config = dict(
    encoder_norm='layernorm',
    encoder_bias='none',
    encoder_inner_norm=False,
    encoder_layers=12,
    latent_channels=16,
    decoder_channel_attention='eca',
    decoder_block='basic',
    residual_init='scaled_by_depth',
    momentum=0.9,
    decay_fraction=0.4,
    final_lr_fraction=0.01,
)
Rows from block 9 of the encoder, named by matrix and row number. Rows with one number belong to one neuron. Each number is 200 + 40 x the weight over its row's rms, rounded and kept within 0 to 999. All counts start at 0. After the name is the row's rms in percent of the matrix's.
# fc1: MLP up (encoder.blocks.9.mlp.fc1.weight, 768x192), inputs 96-191
# fc2: MLP down (encoder.blocks.9.mlp.fc2.weight, 192x768, transposed), outputs 96-191
fc1.519,098,174,178,183,242,249,193,225,215,190,174,148,149,156,198,161,181,223,214,206,228,199,219,208,154,263,193,211,251,190,169,235,181,220,283,175,187,249,205,211,131,161,181,203,231,201,214,208,271,192,255,182,192,194,287,174,175,196,202,230,139,165,158,201,134,146,213,270,213,180,215,207,174,220,200,221,195,229,110,166,255,251,165,230,208,223,168,144,180,237,215,210,214,279,109,299,208
fc1.520,087,203,150,199,137,256,180,252,193,228,111,144,182,184,263,213,150,167,185,193,257,275,205,132,226,205,169,218,202,177,207,156,196,211,263,189,197,212,225,172,230,228,186,236,178,218,194,196,225,218,181,227,229,165,151,220,166,187,169,216,136,204,192,224,144,181,198,174,165,189,174,259,223,194,204,241,160,213,154,255,198,246,165,149,90,208,199,224,86,187,214,169,220,221,269,178,186
fc1.521,088,184,204,232,148,198,173,175,232,229,228,216,179,205,215,208,258,168,216,217,213,192,148,111,209,208,191,288,273,177,241,212,236,202,166,224,237,176,235,108,179,172,211,272,103,187,148,148,202,206,209,110,233,231,154,184,163,262,207,193,151,195,185,171,195,184,229,208,240,187,273,218,182,124,198,176,196,174,196,147,262,228,252,189,282,160,188,104,181,189,185,231,212,145,245,192,226
fc1.522,110,146,301,168,316,227,211,133,101,244,192,214,214,175,137,254,177,202,194,207,179,197,168,247,175,164,136,182,264,170,211,201,201,265,201,178,215,173,217,174,167,204,195,173,175,181,274,174,160,222,235,265,211,178,164,221,221,235,218,229,161,212,202,191,193,196,151,194,198,208,131,214,210,236,198,252,244,260,64,177,202,224,183,206,171,244,247,215,253,180,180,122,218,196,215,255,192
fc1.523,100,80,157,296,208,191,304,258,214,221,145,171,170,220,214,133,281,135,200,202,150,134,185,231,257,136,204,214,179,232,297,117,162,169,167,155,205,225,141,163,193,170,168,120,237,217,197,184,120,175,197,190,156,182,218,167,205,209,255,173,130,148,195,139,191,160,316,215,223,262,227,149,180,233,187,142,223,230,166,242,193,198,142,211,202,171,208,233,167,180,128,200,181,159,167,225,199
fc1.524,114,112,137,189,207,238,200,232,202,204,152,156,116,156,240,187,232,209,193,261,215,179,203,197,193,206,228,164,136,166,180,178,196,147,164,196,218,144,193,190,136,188,235,187,119,162,146,200,191,223,173,161,299,223,208,248,241,204,232,190,193,183,203,180,253,227,190,147,218,179,199,132,245,88,216,180,235,183,128,227,133,194,236,247,194,173,209,265,233,114,177,254,214,240,235,251,218
fc1.525,101,258,201,141,119,180,227,228,148,154,257,267,219,176,239,163,188,229,207,168,198,201,258,229,232,231,182,148,147,136,146,151,192,161,175,172,266,218,173,118,220,187,222,208,174,181,247,191,200,250,241,132,214,159,183,239,265,233,214,220,268,212,220,218,213,203,232,212,191,137,119,221,200,261,236,205,161,162,199,210,224,224,153,174,156,284,121,158,145,209,187,236,185,234,274,217,221
fc1.526,092,139,291,269,165,203,196,206,128,213,173,194,222,236,206,233,235,246,191,188,197,190,209,188,231,213,167,160,186,161,209,118,271,154,209,166,238,191,223,270,104,216,221,212,208,174,181,209,162,173,239,175,169,226,201,176,195,255,181,303,205,232,211,212,119,230,158,127,239,146,128,238,185,161,235,213,161,170,136,189,213,199,242,169,256,219,196,168,242,249,183,236,192,266,208,191,220
fc1.527,099,203,218,244,170,199,239,218,205,159,316,247,205,185,227,183,185,145,203,219,229,137,154,196,194,222,210,260,236,180,163,198,248,142,161,166,237,267,193,231,294,213,215,207,180,204,142,185,130,229,178,173,138,231,160,219,183,222,212,205,180,163,195,184,122,211,194,184,224,172,286,151,192,210,303,205,197,155,208,190,271,215,165,211,194,170,191,241,256,219,196,178,282,115,285,263,221
fc1.528,097,290,138,199,103,226,242,174,132,158,280,222,173,238,170,189,152,109,234,184,125,201,115,150,210,147,241,220,227,186,232,190,217,182,231,177,186,210,227,262,267,229,161,218,187,209,168,148,245,171,243,191,122,210,256,168,213,249,199,211,134,209,209,222,247,214,263,222,259,148,260,246,192,188,224,199,234,205,228,209,209,228,156,201,226,219,242,120,180,260,185,192,174,145,252,126,194
fc1.529,113,245,200,175,230,201,224,244,126,316,163,204,124,189,214,198,196,174,217,232,184,209,276,187,213,189,166,181,239,228,233,167,171,135,199,227,203,206,196,182,229,207,241,209,279,160,111,209,304,171,174,162,206,189,149,176,181,233,188,165,183,186,181,258,262,202,206,239,210,213,184,152,247,165,198,208,163,197,170,168,224,205,116,146,195,190,217,204,263,261,224,264,138,257,174,197,200
fc1.530,125,144,259,187,271,194,253,273,82,229,149,175,213,172,116,217,148,184,225,190,208,190,224,230,180,199,195,203,193,208,192,193,193,245,170,144,214,225,171,179,280,213,177,201,101,153,126,192,283,189,196,203,162,208,98,174,213,204,164,174,263,235,197,207,262,221,198,254,178,188,199,225,213,257,208,239,247,190,257,194,179,181,216,204,320,180,259,174,213,257,198,212,192,137,227,146,190
fc1.531,091,235,228,174,237,197,187,125,209,196,219,216,172,217,206,172,174,131,207,207,195,149,108,228,205,155,275,170,315,255,247,209,180,159,173,220,202,137,164,161,239,221,165,203,274,146,148,143,247,182,201,277,263,154,294,196,188,249,206,228,168,196,228,218,189,215,190,238,218,235,187,115,209,200,207,214,173,170,210,134,237,165,239,156,253,149,257,157,124,199,223,207,150,280,195,220,184
fc1.532,111,154,199,135,211,196,195,151,231,120,187,183,259,209,204,254,193,264,154,190,278,202,220,200,181,161,177,183,128,311,180,212,213,207,245,195,172,116,249,208,245,209,148,253,210,219,224,182,221,265,194,221,192,223,269,166,156,167,200,184,128,186,240,190,202,211,144,132,184,120,255,227,213,197,220,205,146,179,103,198,144,205,246,227,208,155,226,180,137,288,188,210,240,185,262,235,183
fc1.533,117,213,188,154,189,246,243,220,176,177,180,225,217,216,114,167,266,192,210,237,225,152,201,273,185,220,185,262,221,193,210,218,222,176,181,245,254,213,106,196,189,181,126,196,182,205,190,251,178,252,179,180,226,167,200,191,263,147,203,206,187,166,201,142,172,220,208,228,222,10,210,201,234,226,205,170,169,210,196,74,175,183,237,221,188,131,149,201,187,188,200,182,168,235,190,236,265
fc1.534,096,258,245,230,227,254,184,153,131,205,77,211,189,222,222,156,225,200,154,183,197,220,211,207,182,158,220,240,199,200,196,191,182,188,205,237,221,137,235,190,218,240,159,236,233,218,195,204,230,207,242,232,191,158,272,243,188,129,180,162,177,175,229,146,241,222,214,164,230,166,201,186,254,149,231,196,238,196,211,212,167,164,125,258,224,207,240,240,139,224,224,186,244,231,210,206,165
fc1.535,091,234,174,174,181,209,195,168,203,164,174,209,258,202,184,172,181,204,163,299,216,261,188,155,215,128,219,177,233,161,240,173,243,219,260,134,162,177,210,173,159,201,172,217,282,206,203,218,176,196,193,178,336,182,230,194,222,293,224,219,174,227,150,237,213,189,234,114,226,197,231,202,250,194,165,266,194,178,253,247,187,227,245,249,188,222,147,169,289,201,242,184,123,176,264,207,170
fc2.519,105,171,237,237,139,180,232,203,203,136,189,192,197,221,184,259,188,147,237,163,159,140,227,195,195,101,218,217,231,219,213,206,225,187,210,260,191,175,236,170,286,225,207,221,147,153,269,244,215,223,251,181,187,163,142,175,197,227,151,194,302,224,236,208,184,253,174,176,254,226,156,249,170,230,226,217,154,252,214,187,182,182,212,187,234,208,171,199,163,168,142,158,232,92,222,161,176
fc2.520,080,190,221,209,249,211,152,171,210,181,245,222,156,195,188,240,234,275,188,217,107,211,181,215,235,214,214,227,187,225,252,244,256,219,121,186,246,225,232,156,178,149,247,228,218,146,172,225,200,244,142,233,179,234,183,176,204,216,195,209,199,255,217,205,236,168,180,237,264,189,241,178,152,256,228,202,255,203,242,186,196,202,254,271,287,207,219,165,226,208,255,278,158,151,142,171,248
fc2.521,082,186,210,189,255,198,166,265,192,171,207,213,218,180,208,161,167,211,182,175,238,177,272,219,198,192,177,214,151,223,208,212,228,211,196,183,189,214,195,328,186,198,235,164,234,185,247,203,204,192,241,233,154,227,202,195,228,178,225,137,252,143,158,201,217,179,198,157,229,140,153,168,178,246,145,211,123,204,199,215,226,204,143,179,166,244,181,252,232,251,184,157,232,280,180,252,219
fc2.522,123,197,115,271,211,141,252,170,232,182,108,172,201,234,205,191,271,198,216,140,166,185,266,162,124,198,279,207,241,227,149,193,227,162,237,127,166,163,203,134,268,146,161,274,151,198,179,233,130,240,185,163,198,203,200,176,227,232,169,172,166,243,207,187,144,190,200,199,188,197,200,119,135,217,188,142,171,143,286,183,224,154,213,178,101,185,238,207,138,211,208,218,206,274,240,151,216
fc2.523,091,263,228,109,200,186,144,151,199,187,237,248,210,206,178,257,102,249,196,154,260,224,189,175,122,245,88,116,275,189,93,218,234,231,188,208,229,207,225,239,221,173,205,323,204,220,185,182,258,264,222,193,252,237,202,205,220,185,144,267,236,212,222,231,201,216,146,135,165,185,171,212,209,216,165,305,215,175,173,136,193,228,264,190,180,224,184,200,195,226,275,249,212,233,224,193,181
fc2.524,127,227,166,175,235,189,196,213,162,116,101,128,223,143,145,215,266,224,259,185,150,188,243,184,139,210,203,190,311,214,151,194,205,190,213,231,226,140,201,205,190,174,175,175,192,188,213,224,204,188,258,198,301,203,242,185,134,214,198,211,199,173,233,214,156,185,232,165,130,217,208,233,227,236,209,260,245,262,284,185,208,177,165,194,247,145,157,197,123,218,248,113,199,159,241,230,253
fc2.525,083,179,184,293,222,183,151,177,225,274,189,173,251,227,192,198,268,147,217,215,151,159,162,170,224,189,167,217,225,204,233,243,164,223,197,243,201,194,233,269,136,239,183,248,208,188,124,219,174,174,154,199,173,204,302,151,105,215,210,190,162,246,200,217,264,176,208,194,115,266,269,162,229,148,219,205,259,206,110,180,235,248,305,221,264,212,264,212,219,181,150,157,172,123,184,228,253
fc2.526,087,181,106,145,243,242,192,194,260,194,198,214,225,217,183,186,144,199,169,140,172,132,179,254,216,220,237,150,199,216,226,285,171,222,152,211,166,152,200,155,220,169,147,175,182,243,213,197,273,250,134,186,187,189,237,222,191,195,222,117,186,199,210,142,238,241,199,218,174,264,267,157,152,257,226,143,208,198,198,185,225,162,234,229,186,156,227,214,182,176,222,188,201,150,137,220,163
fc2.527,104,233,234,186,244,209,230,168,152,200,108,152,176,250,216,181,221,273,176,182,162,200,197,176,226,192,197,162,227,239,166,253,180,271,216,215,158,145,230,183,104,151,185,205,219,218,238,176,308,181,172,211,218,188,215,183,208,205,225,195,179,245,198,261,243,124,229,200,112,137,200,173,219,143,172,210,165,248,191,266,178,213,178,184,182,183,180,201,135,218,233,117,118,216,137,124,216
fc2.528,111,226,212,268,182,149,187,245,133,224,277,313,132,192,244,164,194,185,205,203,289,167,229,262,143,269,212,184,270,227,181,221,142,194,198,152,220,176,137,176,193,198,229,135,212,193,192,206,232,236,249,233,204,218,177,188,167,216,198,226,166,192,229,190,207,206,204,272,225,238,172,182,168,190,169,219,159,228,155,219,222,237,183,181,236,134,204,162,246,144,166,154,208,279,193,236,263
fc2.529,123,243,199,157,252,188,179,181,224,155,187,214,253,224,199,220,155,169,212,161,171,192,200,217,135,186,293,235,120,162,152,216,222,278,153,160,189,137,179,189,279,192,164,168,92,194,239,216,204,197,147,213,173,200,170,191,202,221,223,228,182,80,215,172,161,195,169,194,156,177,217,311,199,204,227,176,206,229,214,202,189,128,246,196,156,182,201,156,178,87,173,164,228,189,268,148,202
fc2.530,152,165,226,260,82,171,217,150,275,162,236,201,174,226,259,176,234,226,131,221,195,263,195,132,276,208,199,167,238,258,244,123,188,112,286,245,198,208,184,126,157,156,182,156,307,211,229,116,203,182,182,157,234,188,162,193,206,208,212,238,210,226,213,175,221,163,250,196,221,206,243,150,188,207,177,163,123,176,203,191,182,187,186,166,170,229,153,262,136,175,150,269,183,257,149,239,241
fc2.531,088,154,290,192,190,249,241,231,213,192,168,134,218,208,155,204,201,259,195,202,155,233,184,183,218,249,146,183,135,158,212,190,225,227,159,234,160,266,197,193,174,204,264,244,178,240,192,218,167,161,147,114,90,197,148,181,196,202,215,252,201,213,142,121,205,150,149,186,143,216,209,246,121,269,175,260,195,209,195,200,159,209,191,235,214,234,174,200,256,178,284,142,205,185,166,161,262
fc2.532,106,194,162,221,207,225,190,245,210,154,209,221,199,213,189,100,171,188,166,233,191,226,188,172,173,242,227,213,325,205,161,169,235,174,142,188,235,215,157,163,250,198,185,155,299,162,238,200,256,191,165,220,226,197,196,205,183,227,233,167,253,244,134,256,202,209,219,193,232,279,158,191,234,207,191,229,256,146,174,201,195,181,191,199,214,163,166,197,205,166,235,198,157,199,211,239,217
fc2.533,084,200,218,276,177,166,203,93,191,213,158,159,203,183,275,157,181,180,211,160,250,168,164,192,230,147,132,203,232,193,155,188,188,174,163,195,161,251,186,179,195,180,136,261,202,270,204,182,178,219,216,138,228,197,136,173,206,201,192,214,195,210,224,135,230,221,184,179,134,283,237,199,125,174,157,207,250,223,165,118,169,134,206,187,177,199,205,216,208,191,102,255,246,192,239,184,268
fc2.534,099,196,211,191,212,178,148,153,219,183,299,147,205,326,239,200,219,235,197,119,208,288,150,176,237,162,145,172,188,180,216,248,187,236,232,199,201,199,168,172,65,207,220,240,230,222,249,136,235,192,233,205,183,213,155,209,165,259,226,218,237,181,208,209,268,203,232,208,236,160,165,238,220,231,157,150,219,170,142,207,276,241,156,242,228,280,178,186,275,252,206,171,185,174,175,261,224
fc2.535,085,211,250,214,148,210,234,190,156,201,178,310,179,194,189,190,204,259,195,202,214,172,219,210,182,255,150,161,137,160,130,142,175,170,235,184,192,267,209,184,149,193,316,223,164,148,148,230,231,252,257,181,247,186,168,180,136,159,157,212,237,119,181,123,197,229,206,168,215,251,95,197,187,333,186,244,244,167,177,197,181,206,178,195,232,187,176,177,216,222,185,214,199,224,172,223,221