{
  "encoder_layers": 12,
  "encoder_width": 192,
  "steps": 15200,
  "batch_size": 384,
  "lr_schedule": "wsd",
  "weight_decay": 0.07
}
Rows from block 4 of the encoder, named by matrix and row number. Rows with one number belong to one neuron. Each number is 50 + 10 x the weight over its row's rms, rounded and kept within 0 to 99. All counts start at 0. After the name is the row's rms in percent of the matrix's.
# fc1: MLP up (encoder.blocks.4.mlp.fc1.weight, 768x192), inputs 96-191
# fc2: MLP down (encoder.blocks.4.mlp.fc2.weight, 192x768, transposed), outputs 96-191
fc1.479 095:45 41 61 23 40 49 34 45 54 66 41 39 60 40 53 39 51 43 45 52 41 53 44 52 49 41 49 42 41 43 50 41 34 57 59 66 43 57 56 48 50 35 45 56 59 67 31 36 59 61 62 57 41 46 40 56 38 50 46 31 63 58 63 44 54 46 61 62 75 43 53 50 43 54 47 61 59 46 48 45 52 64 49 43 48 51 42 39 55 55 47 49 57 53 37 50
fc2.479 101:54 73 51 61 56 42 62 53 37 37 47 57 47 52 47 49 58 48 71 56 61 65 46 50 42 63 51 57 64 61 44 56 73 54 51 37 52 44 65 57 62 46 50 39 49 47 62 56 46 34 46 43 50 52 52 52 58 50 73 64 55 54 51 66 59 55 27 33 46 56 42 53 49 64 61 44 55 56 57 57 76 31 57 54 63 42 42 64 44 45 52 45 54 49 62 48
fc1.480 096:52 47 53 53 44 45 51 52 55 55 72 52 70 42 62 45 55 48 50 46 54 54 54 41 57 52 50 60 38 41 63 55 53 40 32 36 59 43 66 68 54 53 55 54 59 51 42 42 63 41 32 53 56 48 56 58 46 53 52 61 57 56 44 78 48 47 54 41 39 54 52 51 56 36 61 45 51 43 59 53 55 48 47 32 57 51 43 40 38 57 62 38 53 39 31 40
fc2.480 064:45 68 52 26 39 55 67 44 54 59 32 49 44 36 27 37 55 50 37 46 31 54 35 48 50 68 53 61 48 50 36 46 59 53 53 67 47 54 44 40 61 58 53 35 44 50 61 34 41 59 51 42 50 52 47 62 57 58 36 31 53 37 28 37 43 53 56 53 62 41 60 50 45 47 32 59 43 50 38 44 50 30 42 53 34 48 46 49 51 57 46 50 52 59 61 60
fc1.481 092:41 44 59 45 51 51 49 49 54 42 49 68 65 27 68 53 62 40 54 43 69 53 46 56 31 35 65 56 38 55 51 34 41 56 49 49 35 59 60 42 33 73 34 43 51 61 43 34 45 41 52 45 52 53 48 58 76 51 44 43 40 46 52 55 42 68 42 43 52 56 35 41 57 45 48 46 58 53 37 46 47 36 48 62 36 42 53 69 58 59 69 37 38 61 54 56
fc2.481 096:57 55 41 53 50 43 54 50 46 51 63 35 50 82 35 45 45 52 42 51 41 56 50 47 70 76 46 32 57 50 47 63 53 42 53 56 61 48 34 48 74 25 54 54 47 38 59 56 56 26 53 62 41 36 50 42 29 48 51 62 50 50 50 35 59 44 64 46 47 50 54 54 39 47 56 46 44 55 65 61 55 40 60 39 58 36 45 31 49 52 43 54 68 33 59 36
fc1.482 093:47 36 47 60 49 27 45 57 62 26 47 66 46 47 69 65 51 75 55 48 35 43 55 56 64 55 35 45 36 43 69 40 54 42 48 33 61 50 41 47 65 69 36 48 56 50 46 57 48 44 56 57 62 69 36 50 46 65 48 48 29 59 63 44 35 39 37 56 42 60 64 51 54 50 53 61 63 65 61 47 56 61 50 64 51 51 35 63 32 56 58 40 50 62 50 47
fc2.482 098:58 69 54 47 49 80 60 42 45 69 47 45 51 60 46 41 46 29 42 64 51 57 40 44 32 42 64 44 66 48 44 50 50 41 54 77 31 54 59 61 46 56 62 46 61 51 42 44 27 48 43 45 35 40 44 52 48 44 52 50 62 51 17 70 58 57 69 50 54 44 42 58 51 43 57 39 56 37 34 60 61 44 39 49 46 46 51 38 61 37 61 56 56 38 49 49
fc1.483 089:54 47 46 39 64 71 43 30 43 64 62 43 50 57 60 57 69 38 55 29 47 42 42 49 39 47 40 30 39 52 35 59 51 53 43 57 58 52 49 47 52 50 50 46 46 36 52 60 49 38 48 46 39 58 49 53 53 46 43 48 36 59 42 55 64 56 60 59 64 43 59 55 65 58 45 40 44 64 49 57 55 39 34 43 71 46 51 35 59 53 46 42 61 54 47 41
fc2.483 072:37 56 57 49 73 39 60 64 35 35 66 44 46 52 50 48 57 44 46 57 58 47 65 56 46 45 56 67 56 57 79 64 45 50 65 41 48 40 60 62 34 51 44 56 61 51 50 47 50 43 61 33 46 52 50 59 40 44 66 39 61 57 55 54 42 61 53 28 51 67 41 58 48 53 48 63 55 41 63 48 60 53 72 62 47 57 44 59 47 35 61 60 44 43 58 57
fc1.484 104:50 45 73 45 47 64 59 45 40 55 46 59 51 61 50 43 70 56 67 43 76 41 57 54 49 62 50 71 51 31 54 61 45 43 55 56 52 58 51 60 57 42 45 60 44 48 65 52 50 54 46 39 51 61 61 42 37 34 46 37 41 53 43 63 61 32 69 43 32 42 53 48 37 65 61 51 39 45 69 31 46 36 41 56 37 58 65 61 54 24 58 43 50 47 46 51
fc2.484 086:53 55 31 54 57 49 44 54 55 45 51 57 42 32 49 55 33 50 46 67 33 33 43 40 54 50 59 40 56 68 37 46 46 59 44 72 46 39 49 32 43 65 52 42 51 49 45 56 48 37 57 58 45 45 45 50 53 49 44 41 55 27 59 44 38 61 38 59 58 44 49 78 36 47 52 48 49 51 47 61 45 52 66 45 67 39 43 41 39 75 47 59 48 50 55 40
fc1.485 109:55 48 42 60 42 49 46 40 47 37 42 48 37 39 39 53 53 45 34 51 52 63 44 62 44 54 42 50 59 43 53 49 30 49 28 58 46 44 39 58 46 33 55 68 44 45 45 36 37 52 48 57 46 58 55 53 60 52 68 55 44 44 64 53 57 65 72 52 48 44 51 55 33 55 56 26 50 51 45 53 39 31 48 38 61 64 63 34 52 58 44 51 46 50 54 43
fc2.485 105:48 58 42 69 49 40 50 53 56 48 50 51 47 62 48 46 43 41 47 54 56 61 39 37 35 55 50 63 47 50 65 52 52 53 71 66 59 42 65 63 35 67 53 59 72 48 48 54 44 47 51 61 56 52 40 57 49 61 50 56 49 60 61 51 62 30 55 73 73 69 44 40 38 42 53 52 26 48 55 55 49 49 38 44 48 36 63 39 37 45 51 58 60 52 49 56
fc1.486 116:41 48 61 53 47 61 67 52 36 29 58 59 46 37 57 56 55 34 45 40 52 38 42 36 47 62 42 50 52 58 36 55 47 32 66 54 60 40 47 55 75 67 54 32 48 52 45 61 51 55 42 54 54 59 42 57 57 71 40 45 77 52 49 62 31 56 61 32 66 41 53 50 56 60 50 59 45 59 59 66 43 55 57 55 50 43 59 47 56 46 45 35 58 62 34 47
fc2.486 108:56 45 30 45 52 45 34 47 55 64 45 44 46 54 45 34 46 48 46 59 41 56 52 49 50 30 65 50 42 54 56 59 57 67 39 50 56 53 52 46 21 36 68 50 60 45 52 40 51 54 55 54 46 46 62 54 41 42 64 62 41 42 61 33 58 55 43 75 40 54 54 52 53 33 66 41 58 44 49 38 51 46 44 54 61 64 47 57 43 50 72 53 37 40 60 45
fc1.487 096:56 51 52 60 45 39 51 71 55 60 48 47 59 46 64 33 44 44 55 46 70 47 59 48 56 44 41 41 50 47 58 50 41 37 47 65 69 44 51 42 35 60 41 40 42 53 56 52 54 69 47 44 61 58 45 42 34 66 45 54 55 57 69 41 39 48 62 48 37 57 53 55 61 84 60 50 57 41 28 40 56 41 41 66 58 56 40 48 31 38 27 45 33 58 64 58
fc2.487 084:44 50 53 48 53 57 52 50 33 41 61 43 36 65 40 48 40 51 58 53 40 56 55 49 36 49 39 50 48 38 52 61 59 41 51 34 34 58 64 58 58 53 41 62 44 50 39 37 40 34 62 58 46 57 51 67 38 46 33 42 36 22 35 47 48 42 54 55 51 34 56 46 39 43 53 47 44 37 59 52 46 53 47 43 60 57 50 33 47 45 54 46 50 40 24 40
fc1.488 103:46 45 51 32 49 49 59 66 61 52 57 50 38 60 51 50 41 61 35 61 54 48 50 45 32 52 48 52 51 53 47 29 63 41 57 60 38 49 52 48 54 59 63 52 67 48 30 53 47 58 34 74 52 52 64 42 54 41 59 42 53 53 29 42 45 52 55 35 51 50 69 72 48 47 23 41 58 54 48 50 66 60 53 71 38 42 41 54 71 49 50 51 47 44 57 57
fc2.488 102:58 52 52 67 51 44 53 39 31 45 45 51 56 40 43 51 60 45 63 37 62 55 45 45 71 52 54 37 57 51 60 59 57 57 50 38 59 62 47 39 46 33 44 47 28 41 70 37 48 38 59 35 48 47 45 39 49 48 42 55 41 36 60 58 57 30 47 53 47 46 39 36 59 44 76 48 29 43 59 39 32 34 47 33 52 46 53 47 31 27 40 56 51 69 41 43
fc1.489 096:41 51 55 61 48 57 50 29 59 68 38 54 55 51 40 52 53 43 46 36 41 36 41 58 70 42 48 69 49 50 48 30 76 64 39 38 56 51 53 42 60 48 34 60 56 50 47 45 51 43 59 48 47 71 53 28 42 62 36 52 64 51 34 46 46 45 53 43 18 51 48 57 58 60 46 47 62 50 54 50 48 47 68 51 49 49 52 50 46 32 66 65 42 48 38 61
fc2.489 098:51 46 40 55 49 53 42 71 44 38 47 40 34 43 53 48 55 56 57 52 49 66 53 37 51 65 50 48 61 44 63 65 43 34 54 50 62 49 44 35 47 55 81 51 47 54 41 57 25 42 42 53 51 29 43 34 51 51 53 54 48 49 62 51 58 40 55 56 59 41 55 38 49 43 59 46 42 53 47 62 46 42 44 61 51 50 46 52 42 75 32 45 61 53 57 43
fc1.490 088:60 47 45 51 50 77 40 45 41 35 61 41 44 43 43 55 53 44 31 46 56 58 39 49 45 61 61 34 41 73 51 44 42 42 53 58 47 45 65 59 65 48 64 52 49 31 49 35 30 46 55 43 43 59 64 61 44 41 61 66 54 44 35 57 45 39 41 56 21 48 40 61 55 79 49 49 38 37 59 51 47 66 51 50 68 41 50 55 46 50 44 40 56 53 52 53
fc2.490 044:39 51 44 47 47 50 63 39 55 41 40 53 45 61 55 59 66 62 29 62 44 37 44 55 53 56 51 55 52 37 37 47 65 49 73 46 28 32 40 49 50 60 46 44 38 50 40 37 35 45 36 52 55 49 39 47 51 50 41 37 59 59 73 55 42 77 51 24 46 38 58 50 43 53 53 56 48 46 49 36 41 52 55 63 52 46 61 47 29 63 55 69 48 42 50 53
fc1.491 092:71 39 52 40 43 45 55 41 56 58 59 42 40 60 44 46 40 52 60 50 41 51 41 63 37 55 53 39 60 57 48 53 47 62 50 41 53 47 32 48 65 54 43 35 26 44 68 47 35 49 46 39 54 53 48 61 44 59 62 42 57 56 60 34 66 51 49 60 37 50 55 45 34 71 44 63 46 55 53 56 68 51 51 59 50 43 49 40 54 49 59 44 61 37 43 71
fc2.491 071:40 53 37 48 58 59 45 44 57 46 57 52 47 58 41 44 42 54 50 42 48 57 52 41 57 49 57 60 50 54 64 68 65 33 44 47 40 38 51 42 59 61 46 50 46 43 64 41 55 55 53 59 83 43 68 60 68 69 49 52 43 52 33 66 52 45 53 34 57 41 53 48 56 29 39 43 48 36 49 26 59 49 38 41 45 48 31 45 50 72 47 63 35 66 51 60
fc1.492 098:45 58 55 42 51 42 33 64 56 63 64 73 53 40 33 59 55 51 34 46 53 61 56 43 81 49 48 51 57 31 40 63 36 54 43 40 52 42 47 42 32 36 45 34 47 38 53 46 46 49 50 49 62 55 43 55 65 60 37 48 47 59 54 54 44 44 66 50 37 49 67 43 62 54 66 44 60 41 46 48 42 31 52 53 56 50 43 52 39 36 44 49 54 37 36 64
fc2.492 092:55 47 47 57 41 51 69 55 49 43 65 19 55 38 70 32 58 55 56 52 46 61 55 59 27 49 46 37 44 67 65 39 48 42 51 57 44 53 51 65 50 54 53 76 53 55 40 57 44 52 49 32 39 47 59 37 51 42 66 55 59 41 51 56 53 60 24 43 51 52 55 54 46 41 47 31 50 69 36 43 48 70 51 62 54 45 48 45 69 58 53 39 53 50 61 37
fc1.493 102:45 60 60 53 25 70 40 68 71 58 55 60 43 51 54 40 40 52 48 44 59 45 28 58 52 42 22 55 52 44 56 43 44 35 46 55 44 59 49 56 67 39 60 49 44 40 44 53 49 48 67 50 56 61 51 60 33 35 48 38 49 53 42 62 57 62 47 70 54 57 66 72 33 44 58 55 66 40 52 63 61 42 55 32 38 53 76 54 46 64 47 40 53 58 37 46
fc2.493 129:57 42 35 44 58 38 54 41 57 30 41 35 41 41 62 45 76 45 56 40 46 51 59 41 50 47 78 52 39 51 54 49 60 41 56 37 50 53 59 59 42 45 49 70 50 82 42 44 60 54 48 54 23 23 49 46 44 46 44 65 52 57 54 60 41 65 66 61 46 63 39 30 49 52 66 49 53 68 53 32 45 46 55 44 69 48 56 60 56 44 51 35 49 37 64 52
fc1.494 097:38 40 53 51 36 55 56 40 45 49 35 35 63 54 63 72 47 58 23 43 45 47 54 55 46 50 64 49 55 52 52 56 51 21 62 62 56 54 54 54 57 51 65 48 55 57 34 40 43 45 46 43 51 34 61 41 64 37 51 50 53 51 58 42 53 42 43 54 52 80 59 52 41 55 47 59 50 65 52 46 64 49 44 50 52 58 58 43 50 46 51 51 40 56 65 40
fc2.494 107:61 66 57 52 56 49 46 57 53 58 54 73 41 42 38 52 41 49 69 52 56 61 46 52 63 36 35 53 36 44 54 46 47 66 45 39 31 63 34 46 54 48 53 57 43 66 58 71 52 55 57 55 37 55 38 62 42 55 39 43 42 65 45 58 64 58 52 56 43 31 44 39 56 52 53 54 51 42 49 59 35 70 58 47 53 36 40 54 46 58 56 49 72 55 35 54
fc1.495 087:53 53 55 37 57 36 30 63 49 36 40 58 55 46 70 56 77 49 49 43 46 36 54 58 43 38 57 66 45 34 46 60 72 61 41 56 44 45 57 36 52 55 29 51 45 54 46 57 49 53 42 54 38 59 39 66 65 48 41 63 42 49 62 52 37 54 41 36 60 61 50 49 36 53 60 46 51 55 55 42 54 43 59 49 43 38 43 40 47 47 60 47 50 64 47 45
fc2.495 078:41 58 49 66 58 50 60 51 51 70 49 36 51 63 38 36 27 57 46 57 49 69 47 50 52 63 47 42 53 49 53 42 34 45 52 30 59 45 49 62 42 39 61 44 45 48 45 56 50 58 60 60 44 51 55 35 32 54 67 47 61 57 47 48 66 42 64 55 46 50 64 50 64 44 44 52 41 57 61 51 42 53 43 51 55 62 61 59 60 49 55 52 43 41 48 56